A small sound classifier, trained from scratch: num experts 8.
Rows from block 2 of a small sound classifier, named by matrix and row number. Rows with one number within an expert belong to one neuron, the router's apart. Each number is 200 + 20 x the weight over its row's rms, rounded and kept within 0 to 999. All counts start at 0. After the name is the row's rms in percent of the matrix's.
After each expert's rows are labels from the 100 clips, of 14848, where the router gives the expert most weight on average: "strongest on" is what is common among them. Only what is clearly more common there than usual is listed. The data: short read English sentences (LibriTTS-R). In brackets: how many of the 100, against the usual share in percent.
# router: router (model.blocks.2.mlp.router.weight, 8x320, trained with AdamW), inputs 128-191
# gate: expert gate (model.blocks.2.mlp.gate, 8x160x320), inputs 128-191
# up: expert up (model.blocks.2.mlp.up, 8x160x320), inputs 128-191
# down: expert down (model.blocks.2.mlp.down, 8x320x160, transposed), outputs 128-191

# expert 7
router.7,093,235,197,203,209,172,182,196,202,190,217,162,171,186,170,171,183,198,196,216,177,206,231,214,229,218,214,219,178,237,203,190,203,167,163,196,208,164,241,219,208,192,183,202,211,192,215,209,192,205,184,198,228,202,199,191,175,169,195,191,177,177,171,202,216
gate.2,114,205,188,188,219,228,192,186,189,200,194,216,210,197,179,190,215,241,199,190,195,209,222,210,215,191,183,246,209,172,184,208,200,189,239,216,214,205,197,200,193,210,210,212,201,203,196,204,214,166,201,207,210,169,207,202,202,143,200,215,127,204,226,185,226
up.2,115,189,189,206,212,221,213,192,181,208,224,211,211,204,177,187,199,226,217,206,196,206,240,200,242,174,190,231,205,194,204,206,218,205,218,207,181,196,204,220,206,213,208,191,188,207,204,157,194,168,201,197,213,194,171,215,200,174,208,222,130,226,235,192,203
down.2,099,205,235,172,199,185,165,191,193,201,169,191,200,207,195,224,216,218,216,191,196,226,195,245,208,173,200,205,190,174,193,204,220,191,223,215,193,257,190,181,205,190,177,224,216,195,185,225,202,220,211,193,205,175,201,198,202,198,213,219,181,217,197,249,181
gate.3,103,256,193,193,198,243,203,170,203,206,209,187,190,236,160,235,192,188,195,173,191,228,206,219,189,205,186,198,153,173,204,201,170,172,224,219,173,170,189,189,196,192,232,166,218,209,187,208,193,209,220,219,193,159,173,213,178,235,181,221,172,238,222,203,218
up.3,104,246,181,182,203,214,202,211,215,194,225,210,200,171,174,238,192,208,214,206,229,207,217,217,215,215,227,162,210,173,232,209,174,200,177,213,207,185,204,217,196,195,189,168,207,214,193,215,216,211,184,205,203,179,202,211,204,222,201,187,221,207,216,197,231
down.3,103,190,215,201,193,225,206,197,176,219,173,211,210,192,196,215,176,200,209,197,209,186,216,180,200,195,205,210,199,187,214,196,196,187,218,217,196,215,253,194,198,216,224,198,171,199,207,195,183,215,195,195,278,223,217,218,235,217,180,222,216,141,187,175,194
strongest on: voice: male (100 vs 46.2)

# expert 3
router.3,095,207,215,225,225,154,182,202,221,202,174,183,187,207,202,209,190,206,191,178,215,210,216,154,201,192,194,191,228,216,210,166,200,151,195,188,235,185,234,185,213,204,188,198,200,211,229,209,230,206,188,163,193,219,245,246,190,195,222,196,218,203,174,170,215
gate.2,103,202,221,221,193,214,196,233,189,208,191,199,220,202,160,236,193,178,186,189,212,218,187,210,208,178,188,208,215,218,227,201,240,185,172,204,237,194,178,194,177,166,184,194,181,207,226,167,187,202,198,211,251,193,229,211,200,234,211,184,207,183,209,196,248
up.2,109,181,184,186,222,189,199,182,187,210,193,183,184,191,223,175,212,219,165,188,211,173,162,199,150,214,166,179,242,198,241,206,200,203,165,237,183,193,185,177,190,221,175,204,202,197,198,144,198,218,182,182,177,203,212,192,199,193,201,179,190,221,171,221,216
down.2,092,198,193,193,201,190,230,211,204,192,187,190,187,165,213,163,276,207,217,199,196,197,180,208,173,196,251,171,227,237,186,210,195,177,197,212,214,155,205,222,224,211,195,223,231,182,181,182,187,190,189,194,202,240,221,168,190,180,162,199,192,203,196,195,198
gate.3,096,198,208,197,190,188,197,202,186,215,215,218,174,215,165,208,191,195,176,185,203,215,211,183,217,171,176,180,206,214,161,204,191,192,190,211,193,190,177,219,171,177,174,181,192,195,186,199,167,221,220,199,191,221,237,227,226,196,198,205,194,194,173,191,170
up.3,094,198,219,203,201,167,163,190,204,247,193,201,210,195,221,170,190,207,184,189,209,208,195,196,209,196,176,192,219,217,194,195,176,214,202,196,161,182,179,184,182,185,188,188,229,214,214,216,169,193,188,179,200,184,237,206,217,189,221,202,154,197,149,223,197
down.3,092,181,208,199,198,185,203,201,211,225,200,201,205,217,187,186,203,164,244,226,183,201,196,226,209,229,201,199,206,231,197,210,201,222,229,195,208,200,206,204,190,199,167,213,237,211,187,182,213,212,192,202,218,218,158,189,184,207,192,179,189,187,204,235,188
strongest on: voice: male (99 vs 46.2)

# expert 6
router.6,088,220,183,207,183,208,186,207,175,209,196,177,239,227,187,195,185,146,231,213,194,163,201,217,218,196,193,172,203,175,202,211,217,191,191,204,199,158,200,194,173,176,244,224,197,198,193,192,168,164,181,219,233,199,188,209,206,232,199,220,175,220,182,167,205
gate.2,099,174,189,183,184,196,235,201,195,212,196,191,182,234,243,235,180,160,209,187,243,227,209,198,198,226,188,206,157,196,244,207,188,173,189,214,151,222,189,229,202,185,208,194,191,201,221,184,211,220,212,208,155,184,186,157,204,205,195,172,254,220,190,189,203
up.2,098,172,180,191,213,199,195,166,193,237,192,178,207,193,232,215,178,138,230,189,248,210,211,139,220,196,196,237,200,208,230,227,188,189,179,207,151,219,206,232,207,223,212,231,196,234,222,205,220,233,217,213,192,194,191,169,219,174,188,210,223,213,176,224,185
down.2,103,195,202,241,186,224,191,224,217,192,179,203,174,220,194,152,216,214,202,180,170,168,202,201,184,193,215,175,169,177,184,206,190,213,167,227,202,181,193,239,239,203,189,216,212,177,203,213,227,225,214,183,193,192,178,230,198,198,153,221,211,177,223,221,174
gate.3,088,239,192,180,178,217,199,217,210,177,185,209,192,207,195,205,200,182,254,199,199,206,231,197,193,182,214,173,225,171,234,194,229,187,191,203,191,194,204,205,247,186,190,216,175,203,202,195,217,211,212,185,214,192,221,193,198,192,187,183,220,222,201,216,191
up.3,092,194,197,184,200,183,213,176,202,180,186,254,180,220,177,222,221,222,167,176,224,173,172,217,208,229,166,199,204,194,186,193,195,210,238,201,189,183,224,185,204,195,210,191,209,176,182,217,192,202,205,196,203,199,226,184,197,220,195,206,179,189,219,203,226
down.3,095,188,211,202,227,232,233,178,247,194,199,229,168,220,170,194,227,195,169,185,193,231,194,210,175,251,196,185,209,209,227,216,182,191,176,203,202,167,196,189,187,210,204,230,186,222,214,184,177,210,196,188,189,186,184,214,202,181,191,228,174,183,168,240,178
strongest on: voice: female (99 vs 53.8)

# expert 2
router.2,103,160,218,235,217,219,220,191,221,193,198,211,221,190,190,222,206,189,203,176,178,162,197,219,200,213,223,218,259,217,229,227,211,198,257,209,227,204,210,185,199,224,154,210,206,195,196,207,196,197,179,191,174,158,230,173,202,198,189,184,196,183,223,176,210
gate.2,098,196,210,182,213,206,172,200,179,200,190,198,226,174,166,201,198,206,218,229,239,203,191,175,218,174,190,207,196,178,152,218,204,232,207,192,193,203,177,195,233,164,213,206,203,205,208,194,192,176,205,195,218,196,216,198,194,200,173,201,168,221,207,169,211
up.2,097,179,178,206,208,167,186,188,212,238,209,154,195,202,207,187,198,201,174,189,191,138,221,203,193,195,214,182,175,204,196,187,202,225,182,232,212,229,190,209,173,272,216,189,192,201,186,201,210,157,191,209,178,192,194,222,163,209,208,232,217,190,194,217,178
down.2,106,202,193,231,218,184,212,225,198,175,197,217,181,203,207,252,184,192,222,206,193,202,213,191,200,196,167,226,184,194,219,172,217,238,226,217,210,194,202,203,187,185,229,179,174,225,161,214,196,226,161,210,220,233,173,184,187,198,168,195,186,219,211,221,212
gate.3,101,183,230,237,174,231,201,185,216,195,208,164,195,197,213,175,205,202,197,184,212,193,217,177,188,229,192,201,158,211,222,190,176,208,231,219,194,152,207,181,201,169,176,204,210,177,203,195,212,200,213,219,174,208,218,211,206,219,202,251,230,191,173,172,161
up.3,098,210,184,212,184,179,223,204,212,183,195,260,217,202,219,192,214,206,220,170,203,201,189,207,202,233,214,191,212,216,219,186,190,198,180,195,198,212,163,208,201,171,179,161,189,223,208,196,207,195,194,222,205,247,226,180,206,200,175,220,158,204,204,209,201
down.3,103,201,207,215,219,199,166,217,217,218,172,212,213,180,208,215,180,205,171,184,178,208,196,229,194,191,183,236,192,190,192,216,171,224,188,189,223,185,195,169,246,197,164,181,186,207,225,187,178,188,191,229,222,179,181,178,200,221,205,221,204,254,231,215,202
strongest on: voice: female (100 vs 53.8); the word "he" (27 vs 10.9)

# expert 5
router.5,106,235,210,203,212,230,226,191,235,200,223,220,245,223,158,201,206,175,159,203,195,204,190,192,209,215,194,203,153,191,155,203,186,225,199,197,186,180,183,168,189,183,217,188,193,195,190,219,225,203,172,194,204,189,196,232,204,198,189,237,214,195,219,229,245
gate.2,100,211,193,181,198,203,196,204,213,164,194,227,192,227,204,223,206,174,192,202,198,191,169,219,215,198,206,187,238,173,201,211,207,214,177,187,197,177,201,199,205,165,197,227,193,207,170,224,201,230,207,169,215,228,229,181,202,179,197,194,192,218,165,193,207
up.2,093,181,196,179,200,180,217,169,179,177,239,206,211,202,178,197,205,200,192,233,193,186,175,187,173,200,162,237,211,193,176,224,196,184,208,186,169,217,219,186,188,183,146,204,188,190,213,215,200,220,215,202,208,231,200,200,182,199,211,171,209,184,172,209,195
down.2,099,182,189,174,209,219,201,199,213,220,182,223,186,161,180,222,176,218,194,190,191,184,197,178,220,189,176,217,205,210,173,212,168,201,190,198,233,203,187,242,203,223,221,222,217,206,208,212,211,165,202,199,233,213,199,221,209,149,191,216,208,197,174,226,167
gate.3,099,163,207,214,188,160,172,208,213,185,186,188,197,214,159,200,195,194,157,202,193,219,220,152,226,224,201,176,150,143,177,193,176,197,237,213,199,179,192,191,164,259,203,200,190,194,183,206,177,212,203,151,224,195,212,187,157,176,223,243,184,193,209,178,236
up.3,094,233,215,192,210,254,238,169,196,202,209,199,202,186,211,179,206,233,219,193,216,192,200,225,203,200,173,217,223,247,182,193,200,235,176,169,205,225,217,202,197,180,202,179,203,168,226,215,206,183,187,220,189,227,175,223,247,211,213,164,186,200,188,226,174
down.3,102,229,163,199,200,219,154,188,180,203,189,194,177,178,226,225,168,235,219,184,201,228,198,191,204,188,178,221,201,199,209,218,190,148,214,180,210,207,205,181,138,199,179,173,170,187,213,217,178,215,197,199,195,190,225,217,198,200,176,181,186,199,216,226,218
strongest on: voice: female (99 vs 53.8)

# expert 0
router.0,101,194,192,171,182,203,176,230,185,216,214,210,181,188,205,220,182,191,199,179,235,199,201,149,178,199,157,213,214,207,199,205,212,203,176,234,199,236,180,188,194,180,222,199,211,222,222,192,219,160,221,248,200,222,179,207,198,215,226,209,214,184,200,198,158
gate.2,102,213,207,195,204,216,214,228,203,209,208,226,198,195,210,199,192,206,227,203,220,180,146,243,176,203,175,230,189,199,174,221,190,175,227,191,215,200,218,189,221,218,204,201,226,200,171,196,213,191,186,200,228,256,213,179,194,192,190,187,194,212,167,222,219
up.2,105,202,206,176,185,211,211,236,199,208,215,227,222,177,193,200,182,219,177,225,203,221,181,244,173,212,203,203,218,219,213,212,224,205,217,203,226,201,241,182,212,200,224,182,196,223,182,212,208,223,204,201,236,222,191,193,199,200,198,206,218,215,171,201,193
down.2,106,218,205,217,187,193,179,217,205,177,190,204,199,195,217,244,205,209,208,192,195,237,187,208,220,197,193,223,184,166,199,209,206,172,190,191,194,200,188,219,159,195,210,189,202,245,169,234,186,215,179,209,179,235,220,197,175,184,203,166,195,206,217,190,165
gate.3,095,174,211,209,215,203,199,245,237,187,212,215,160,194,185,195,194,194,209,222,204,198,193,193,210,203,222,202,173,194,207,184,202,191,207,208,225,166,172,194,198,183,191,197,196,198,198,228,223,190,249,194,190,217,163,209,207,198,193,223,174,221,184,199,180
up.3,093,185,206,201,226,216,196,208,224,173,199,252,197,217,199,195,199,237,221,204,203,197,203,174,229,207,176,191,170,213,205,196,153,228,249,186,221,229,206,230,226,184,223,183,207,222,211,231,175,217,201,206,200,163,219,226,207,250,220,172,172,188,202,238,193
down.3,092,210,197,228,222,189,177,209,188,181,202,258,178,188,238,184,204,201,205,206,181,201,161,214,146,167,207,186,167,244,195,211,191,210,236,216,201,189,177,201,217,199,195,189,212,222,202,216,192,202,209,174,169,204,224,208,171,178,232,175,215,169,196,196,207
strongest on: voice: male (100 vs 46.2); the word "of" (26 vs 9.9)

# expert 1
router.1,111,192,186,213,180,207,212,203,181,235,205,202,180,188,251,198,221,205,217,246,230,194,227,257,188,203,217,182,178,169,202,204,200,233,211,167,215,217,183,217,205,232,204,193,202,206,195,207,217,202,241,211,158,178,163,202,208,174,206,217,201,223,183,190,190
gate.2,098,204,182,169,194,209,197,211,193,181,193,213,208,212,183,228,183,184,225,220,221,229,197,218,218,181,191,215,184,233,183,204,218,184,213,199,203,233,234,221,197,184,182,242,219,218,240,171,214,188,198,219,185,216,210,198,214,188,191,185,181,223,188,241,136
up.2,099,194,239,179,239,194,209,163,220,193,178,187,188,223,202,170,199,202,215,191,176,208,217,220,214,195,204,169,252,180,177,216,188,200,184,197,221,195,194,181,222,197,219,179,198,186,191,223,212,240,209,166,204,204,168,178,174,213,193,169,203,203,217,161,233
down.2,091,199,155,223,238,199,212,167,176,189,215,218,182,201,167,191,230,201,186,227,203,198,202,194,186,212,202,195,250,199,204,195,168,228,196,207,174,187,200,178,222,219,199,187,202,172,217,236,221,199,208,207,210,174,183,167,209,194,196,203,198,198,196,233,186
gate.3,092,211,168,217,225,214,206,216,161,194,199,217,207,184,198,232,193,210,197,188,212,212,203,196,218,202,215,202,191,207,192,211,164,228,180,190,206,219,224,173,192,163,186,191,217,209,208,209,216,183,210,186,162,218,205,196,208,228,198,208,210,221,207,204,179
up.3,098,188,213,182,184,207,193,218,188,194,192,186,249,207,194,201,206,198,192,211,180,190,169,220,183,199,189,164,234,193,197,209,243,190,204,205,195,182,175,208,205,230,185,204,187,197,191,202,195,192,223,223,232,191,216,207,238,176,196,199,176,207,186,202,221
down.3,095,189,206,243,206,211,201,162,197,184,180,190,225,193,216,218,191,182,219,237,199,194,226,208,215,207,190,214,196,161,180,199,161,215,204,197,169,190,236,203,218,223,249,221,207,167,214,234,188,203,196,205,191,228,211,211,181,213,206,219,186,189,166,166,227
strongest on: voice: female (99 vs 53.8)