Rows from block 2 of a small sound classifier, named by matrix and row number. Rows with one number within an expert belong to one neuron, the router's apart. Each number is 128 + 24 x the weight over its row's rms, rounded and kept within 0 to 255. All counts start at 0. After the name is the row's rms in percent of the matrix's.
After each expert's rows are labels from the 100 clips, of 14848, where the router gives the expert most weight on average: "responds to" is what is common among them. Only what is clearly more common there than usual is listed. The data: short read English sentences (LibriTTS-R). In brackets: how many of the 100.
# router: router (model.blocks.2.mlp.router.weight, 8x320, trained with AdamW), inputs 128-191
# gate: expert gate (model.blocks.2.mlp.gate, 8x160x320), inputs 128-191
# up: expert up (model.blocks.2.mlp.up, 8x160x320), inputs 128-191
# down: expert down (model.blocks.2.mlp.down, 8x320x160, transposed), outputs 128-191

# expert 5
router.5 106 [170 140 131 143 164 159 117 170 128 156 152 182 156  78 129 135  98  79 131 123 133 116 118 138 146 120 132  72 117  74 131 111 158 127 125 111 104 107  89 115 108 148 114 119 121 116 151 158 132  94 121 133 114 123 166 133 126 114 173 145 122 151 163 182]
gate.0 111 [130 137 118 108 118 150 106 139 145 140 141 115 159 139 126 127  99 136  94 141  77 147 127 143 167 135 121 148 106 134 142  98 116 180 135 100 118 107 113 125 125 155 110 126 131 136  84 115  75 161 118 115 104 118 104 161  80 135 113 138 143 147 110 117]
up.0 114 [155 103 159  90 157 132 142 129 137 103 168 108 166 136 109 148 147 103 105 135  92 142  91 137 141 100 112 130 102 121 124 131  94 162 120  68 112 112  84 139 126 137 119 125 124 143  65 119  95 130 109  98 118 142 125 159  47 154 102 135 161 177 126  79]
down.0 098 [118  87  99 136  76 100 113 139 123 133  85 101 173 140  92 114 109 139 148 140 152 119 161 138 146 167 100 120 101 151 133  86 129 172 111 149 129 179 122 155 159 155 160 143 132 111 132 138 123 140 135 121 131  87 115 187 120 109 137 115 122 123  53 139]
gate.1 107 [152 128 118 143 166 140 144 131 120 135  90 124 126 157 107 151 128 115 147 146 151  65 157 131 137  79 142 116 150 112 116 124 159 123 125 113 140  90 130 146 140 138 142 102 151 134  97 146  60 124 146 133 161 107 116 172 159 108 126 171 117 146 166 125]
up.1 109 [144 123 100 133 157 152 150 129 111 156 126 128 146 165 125 152 121 113 161 130 136  78 175 126 132  73 140  84 145 133 118 135 118 128 140 144 143  98 138 138 122 144 134 113 137 142  99 150  76 189 144 134 159  95 107 134 151 105 150 121 117 162 169 110]
down.1 104 [ 82 160 121  95 106  90 158 107 141 185 163  93 149 109 181 122 172 136 149 142 138 130 141 109 173 137 141 140 149 138 143 112 175 117 135 139 138 116 144 131 152 146 130  98 109 140 147 104 128  83 115 105 169 127 159 154 126 147 152  81 128 149  98 155]
responds to: voice: female (99)

# expert 7
router.7 093 [169 125 131 139  94 107 123 131 116 148  83  93 111  92  93 108 126 123 147 100 135 165 145 163 150 145 151 102 173 132 116 132  89  83 123 138  85 177 151 137 118 108 130 141 118 146 139 119 134 109 126 161 130 127 117  98  91 122 117 101 101  93 131 147]
gate.0 097 [108 125 129 130 126 107 127 130 167 136 131 113 175 143 128 136 151 141 148  82  93 144 100  92 103 114 110 142  85 180 116 151 145 123 142 154 147  99 116 187 134 155 150 136 126 138 128 138 158 108 146 163  70 151 122 164 173 150 126 127 144 167 115 154]
up.0 098 [108 189 126 148 134 151 133 133 100 121 115 129 134 167 106 123  99  87 115 165 144 126 110 152 153 114 131 123 164 119 138 148 128 116 133 135 132 141 146  79 156  70 117 118 142 104 153 133  98 157 109 119 172 120 149  84 125  65 118 153 139  95 146  97]
down.0 093 [129 127 166 145 148 108 132  96 101 153 132 111  86 110 122 102 122 115  82 135 121  99  92 128 139 166 120 131 144 158 100  82 119 113 155 150 113 111 111 140 122 113 116 127 177 143 189 120 117  95 110 154  87 136 143 134 116 132 137 142  86 151 131  94]
gate.1 095 [116 147 121 108 110 125 132 108 138 136 111 151 122 145 108  90 110 118 142  93 146  79 161 142 160 145 128 156 139  96 125 144 116  95 109 100 134 123 112 137  94 143 130 110  97 126 147 144 142 152 160 147 162 116  91 132 169 136 143 119 120 157 106  74]
up.1 103 [136 129 154  95 103 138  91  97 153 134 176 129 109 163 120 161 144 106 144 165 126 130 123 131 102  92  85 108 121 128 145 101 154 163 124 115  97 101 124  90 164 106 132 138 173 146  52 110 109 118 171 122 104 120 110 133  90  83 107 113 118  95 151 146]
down.1 091 [110 158 126 111 119 106  89 128 156 122  88 110 132 115 103 132 129 151  75 152 128 128 148 144 128 122 131 140 129 109  99 124 135  89  92 102 128 107 163 118 117 125 136 113 125 179 124 203 159 113 157 160 115 116 119 121 126 107  93 118 105 161 151 143]
responds to: voice: male (100)

# expert 3
router.3 095 [136 146 158 159  73 107 131 153 130  97 108 112 136 131 139 116 135 117 102 146 140 147  73 129 119 121 117 162 147 140  88 129  69 122 113 170 111 168 110 144 133 113 125 128 141 163 139 164 135 114  84 120 150 182 184 116 121 154 123 149 132  97  92 146]
gate.0 096 [117 145 134 114 117 144 143 156 123 147  97 156 129 127 135 130 107 140 116 145 116 130 175 150 129  98 158 135 180 130 135  93 142  85 129 129 101 120 102 153 101 121 128 123 114 125 118  89  82 123 120 127 116  91 128 162 155 102 153 154 109 145 112 154]
up.0 097 [140 141 149 100 117 118 109  97 114 170 122 122  81 115 140 138 137 162 158 124 146 140 132 141 155 144 124 154 132 130 134 139  92  94 142 107 133 128 148 153 100 168 145 127 105 133 111 138 102  81 145  88 112 123 118 159 132 133 157 131 161 115 162 135]
down.0 096 [126 174 168 154 135 156  94 132 124 127 104 133 125 138  94 139 132 128 139 113 151 116 112 121  93 139  94 195 145 129 100 126 121 150 135 173 141 128 158 117 145 130 103 115 111  97 131 128 156 102 133 146 125 144 120 110 164 123 165 145 159 107 149  94]
gate.1 104 [106 114 119 150 136 112 118 100 166 153 118 149 181  73 177 142 156  94 140 143 144 156 115 126 146 113  91  79 171 130 128 149 128 114 117 139  98 141 102 112 121 146 152 116 178 127 130 124 142 122 144 144 107 155 111 176 143 130 157 131 121 141 118 145]
up.1 101 [150 100 137 138 161 146  82 153 152 179 127 131 138 109 126 122 138 158  65  87 145 164 153 121 139 102 116 139 170 140 148 104 138 146 147 138 105 136 123 125 125 102 107 117 141 143 152 117 108 155 133  91 120 127 169 164 137 136 110 192 135  96 106  97]
down.1 102 [132 153  96 164 159  92 116 124 139 117 112  81 148 125 112 119 124 170 150 139 130  98 120 116 123 136 140 186 158 116  89 143 116 113 107  60 158 132  75 150  92 129 126 172 172 143 124 139 116 164 140 151 159  96 110 113 113 108 126  92 161 101 169  87]
responds to: voice: male (99)

# expert 1
router.1 111 [118 111 144 104 137 142 132 105 170 135 130 104 113 189 126 153 134 148 183 164 121 160 197 113 132 148 107 102  91 130 133 128 167 141  88 146 148 108 148 134 166 133 119 131 135 122 136 148 131 177 141  77 102  84 131 138  97 135 149 130 156 107 116 116]
gate.0 105 [125 134 119 176 145 153 110  95 137 132 153 129 162 119 157 122 120 140 127 106 121 159  71 123 168 123 119 142 148 124 126 147 185  99 123 141 111 132 184 135 140 141 124 116 121 116  96 129 158 137 128 115 111 124 115 129 124 130 123 114 139 153 153 157]
up.0 109 [110 154 138 136 157 147  96 142 143 171 190 152 152 111 124 122 113 136 134  96 125 149 101 109 122 131  87 145 116 139 140 152 185 149 124 128  91 161 176 129 159 119 131 125 140 127 126 130 123 132 130 128 139 121 110 110 111 119 119 117 125 148 155 158]
down.0 103 [123 103 128 117 134 120 147 129 162 119 102 149 118 177 144  87 132 179 147 167  99 169 167 137 177 124 128 165 158 140  99  87 114 132 157 127  81 102 133  93 129 116 134 126 149 115 159 116 145 107 122 104  96  79 108 117  67 104 124 150  76 113 117 120]
gate.1 100 [133 137  96 113 131  96 136 137 123  96 131 185 144  99 133 135 161 170 117 129 154 171 124 147 114 112 121 133 129 160 145 152 143 109 156 144 139 179 114 126  86 110 166 133 134 120  77 162 199 138 142 133 106  93 173 142 132  93 148 126 138 153 120 119]
up.1 100 [120 112 133 124 112 134 151 121 138 153 120  85 106 105 132 129  89 129  94 106  83  82 124  92 143 134 125 107  98  91 127 131 125 102 131 145 160  72 139 124 130 140  69 107 116 106 157 100  87 136 124 144 165 143 122 113 113 166 113  86 100 116 122 131]
down.1 102 [120 127 132 120 109 113 121 127 151  96 148 120 135 118 139 108 128 103 156 107 130 149 164  54  98 111 133 165 144 171 123 128 133 131 149 122 133 118 101 125 199 103 149 133  81 110 128 147 128 161 145 113 121 126 131 150  99 142  96 168 109 141 156 150]
responds to: voice: female (99)

# expert 2
router.2 103 [ 81 149 170 148 151 151 117 153 119 126 141 153 115 116 154 135 115 131  99 101  82 124 150 128 144 155 150 199 148 163 160 141 125 196 138 161 133 140 111 126 157  72 140 136 121 123 136 123 124 103 117  96  78 164  96 130 126 115 108 123 108 156  99 140]
gate.0 100 [152 137 119 103 140 114 135 117 132 154 165 129 104  88 103 129 111 150 135 121 152  79 151 125 113 152 181 144 127  82 159 142 142  92 115 139 164  95 113 120 126 146 173 138 133 121 173 109 121 105 105  69 173 126 103 142 144 113  75  96 103  98 113 125]
up.0 095 [144 115 115 128 154 146 120  98 139 145 119 103 116  82 120 102 139 138 155 173 144  95 154 122 135 157 184 141 146 139 128 116 116 108 134 141 170 105 126  92 162 118 135 132 127 128 127 114 122 137 141 128 190 101 128 132 142 127 114 116  95 143 115 113]
down.0 096 [125 152 135  87  92 126 112 160 124 122 140 138  96 145 111 114 134 202 116 123 144 110 160 134 159 176 134 127 145 139 131 119  87 130 111 119 159 153 109 146 113 117  94 125 111 129 155 127 127 126 115 147 169 161 151  98 146 157 171 123 113  99 118 143]
gate.1 101 [ 84 142 142 141  90 101  97 109 175 117 153 109 125 102 175 104 125 131 192 131 157  74 167 157 143 120 150 160  91 128 149 124 135 123 134 166 100 113  88 149 136 150 140 116 101 108 114 110 177 129 130  85 106 162  97 145 158 139 112 134 138 142 127 137]
up.1 094 [100  94 111 155 125 108 102 117 134 110 147 156 126 144 180 115 103 140 153 108 159 100 180 125 158 154 136 142 110 126 119 112 124  97 123 124 118 137 107 162 138 126 117 128  96 159 116 116 173 149 127  75 106 118 107 106  74 153 100  98 123 120 125 155]
down.1 102 [134 117 115 123  93 128 134 121 127 127 129 105 119 129  93 105 138 115 118  92 127 101 137 109  77 116 175 138 140 122 137 153 135 132  69 151 122 114 156 105 114 106 127 127 113 129 142 133 159 155 125 131 152 145  92 136 186 161 121 144 172 102 111 132]
responds to: voice: female (100); the word "he" (27)

# expert 0
router.0 101 [121 119  93 107 131  99 163 110 147 145 140 105 113 134 152 106 117 126 103 171 127 129  67 101 126  76 143 145 137 127 134 143 132  99 168 127 171 104 113 121 104 154 127 141 154 154 119 151  80 153 185 127 155 103 136 125 146 159 139 145 109 128 125  77]
gate.0 103 [141 136 117 172 127 121 101 128  92 131 179 133 152 134 148 139 132 107 137 122 106 149 149 173 131 118 142  79 107 144 133 115 151 180 106 108 107 141 150 132 145 158  92 130 101  67 168 125 122 105 137 147 126  98 138 137 104 121  96 105 141  99 136 135]
up.0 108 [117 107 146 125 163 156 105 161 137 136  78 140 124 119 107 121 143 166 131 144 157  92 126 125 140 124  97 172 163 127 112 133 124 151 132  87 143 127 117  86  95 107 146 122 103 166  52 147 142 153 133 110 140 171 133 107 130 142 145 165 116 139 113 149]
down.0 104 [124 130 119 138 163 167  90  72 102 114 139 135 152 156 130  98 149 135 114 114 122 109 123 143  94 122 151 152 147 113 111 108 142 159 148 103 165  98 103 110 128 106 150 133 116 143 132 131 118 109 132 119 160 141  83 136 102 138 111 135 120 103  96 151]
gate.1 102 [120 175 106 121 129 131 138 127  82 108 150 139 125  84 125 123  98  91 153 147 125 154 102 130 139 121 137 121 108 120  88 142 129 163 137  66 163 119 132 109 115 105 125 140 132 118  84 160 147  92 107 117 181 146 118 125 109 136  89 127 118 109 128 118]
up.1 105 [130 138 145 136 128 126 155 136 109 119 147 132 127 133 122 111 136 132 110 117 128 114 103  84 138 127 146 127 145  52 118 150 100 167 111 152 162 131 100 123 126 133  92 136 132 130 118  96 179 140 141 170 132 106 135 104 166 107 162 179 153 113 106 218]
down.1 101 [124 106 121 134 161 152 175 106 185 155 127 169 137 137 150 124 185 141 154 145 139 140  99 134  73 110 108 116 140 133 106 127 134 117 125 106 157 111 154 138 143 103 135  91 111 128 118 193 135 133 161 102 109  97 135 166 130 120  58 106 119 123 122  76]
responds to: voice: male (100); the word "of" (26)

# expert 6
router.6 088 [152 108 136 108 137 111 136  98 138 123 100 175 160 113 122 111  63 165 144 120  84 129 148 150 123 120  94 132  98 130 141 148 117 117 133 127  78 128 121  96  99 180 157 124 126 119 118  89  85 105 150 167 127 114 139 136 166 127 152  98 152 106  89 134]
gate.0 100 [157 170 142  97 161 114 187 153 142 102 141 138 129 107 126 139 117 121 160 133  99 142  85 123 122 132 155 112 128 188 112 171 117 123 147 151 116 128 120  83 149 148 128 117 140 145 115 137  92 107 111 161 113 134 153 106 144 108 159  88 119 172 111 160]
up.0 099 [181 125 160 128 162 134 171 163 107 140 117 118 138  89 163 126 121 147 135 122 116 149 117 113 114 114 124  93 140 121 124 142 125 136 154 146 132 105 136 116 132 141 150 113  95 133  75 132 121 144 108 152 168 127 181  73 118 117 107 122 132 159 128  97]
down.0 106 [150 118  99 125  82 119 113 118 115 133 105 117 149 134 126 117 135 111 104 113 109 111 104 158 141 138 116 120 163 108 128 121 151 144 158 108 158 129 154  97 140 111 142 157 164 115 154 113 138 130 124 107 153 139 111 154 123 161 101 152 117 152 104 127]
gate.1 103 [117 128 115 136 140  94 104 126 136 111 106 158 102 143 106 138 138 139 106 148 127 132 110 134 133  86 161 120 155 134 153 128 114 145 182 122 144 114  94 127 104  77 135 150  82 158 159 110  97 150 123 136 179 100 130 109 102 101 109 108 112 175 117 144]
up.1 097 [145 153 100 136 101 142 155 115 134 109 104 185 117 152 144 121 134 162  92 144  97 127 145  97 160 106 171 159 110 104 168 115  95 156 130 126 135 144 107 105 141 123 144 134 119 145 169 119 135 147 121 112 185 139 144 102  93 125 115  87 148 169 135 135]
down.1 106 [108 132 136 114  86 127  97 140 132 140 144 101  90  99 104 113 119 156  65 114 127 172 168 105 125 139 117  90 186 152 129  97 146 134 134 142 139 149 137 156 113 169 134 111 104 107 117 101 177 154 136 151 143 133 120  99 157 167 144 119 112 157 112 145]
responds to: voice: female (99)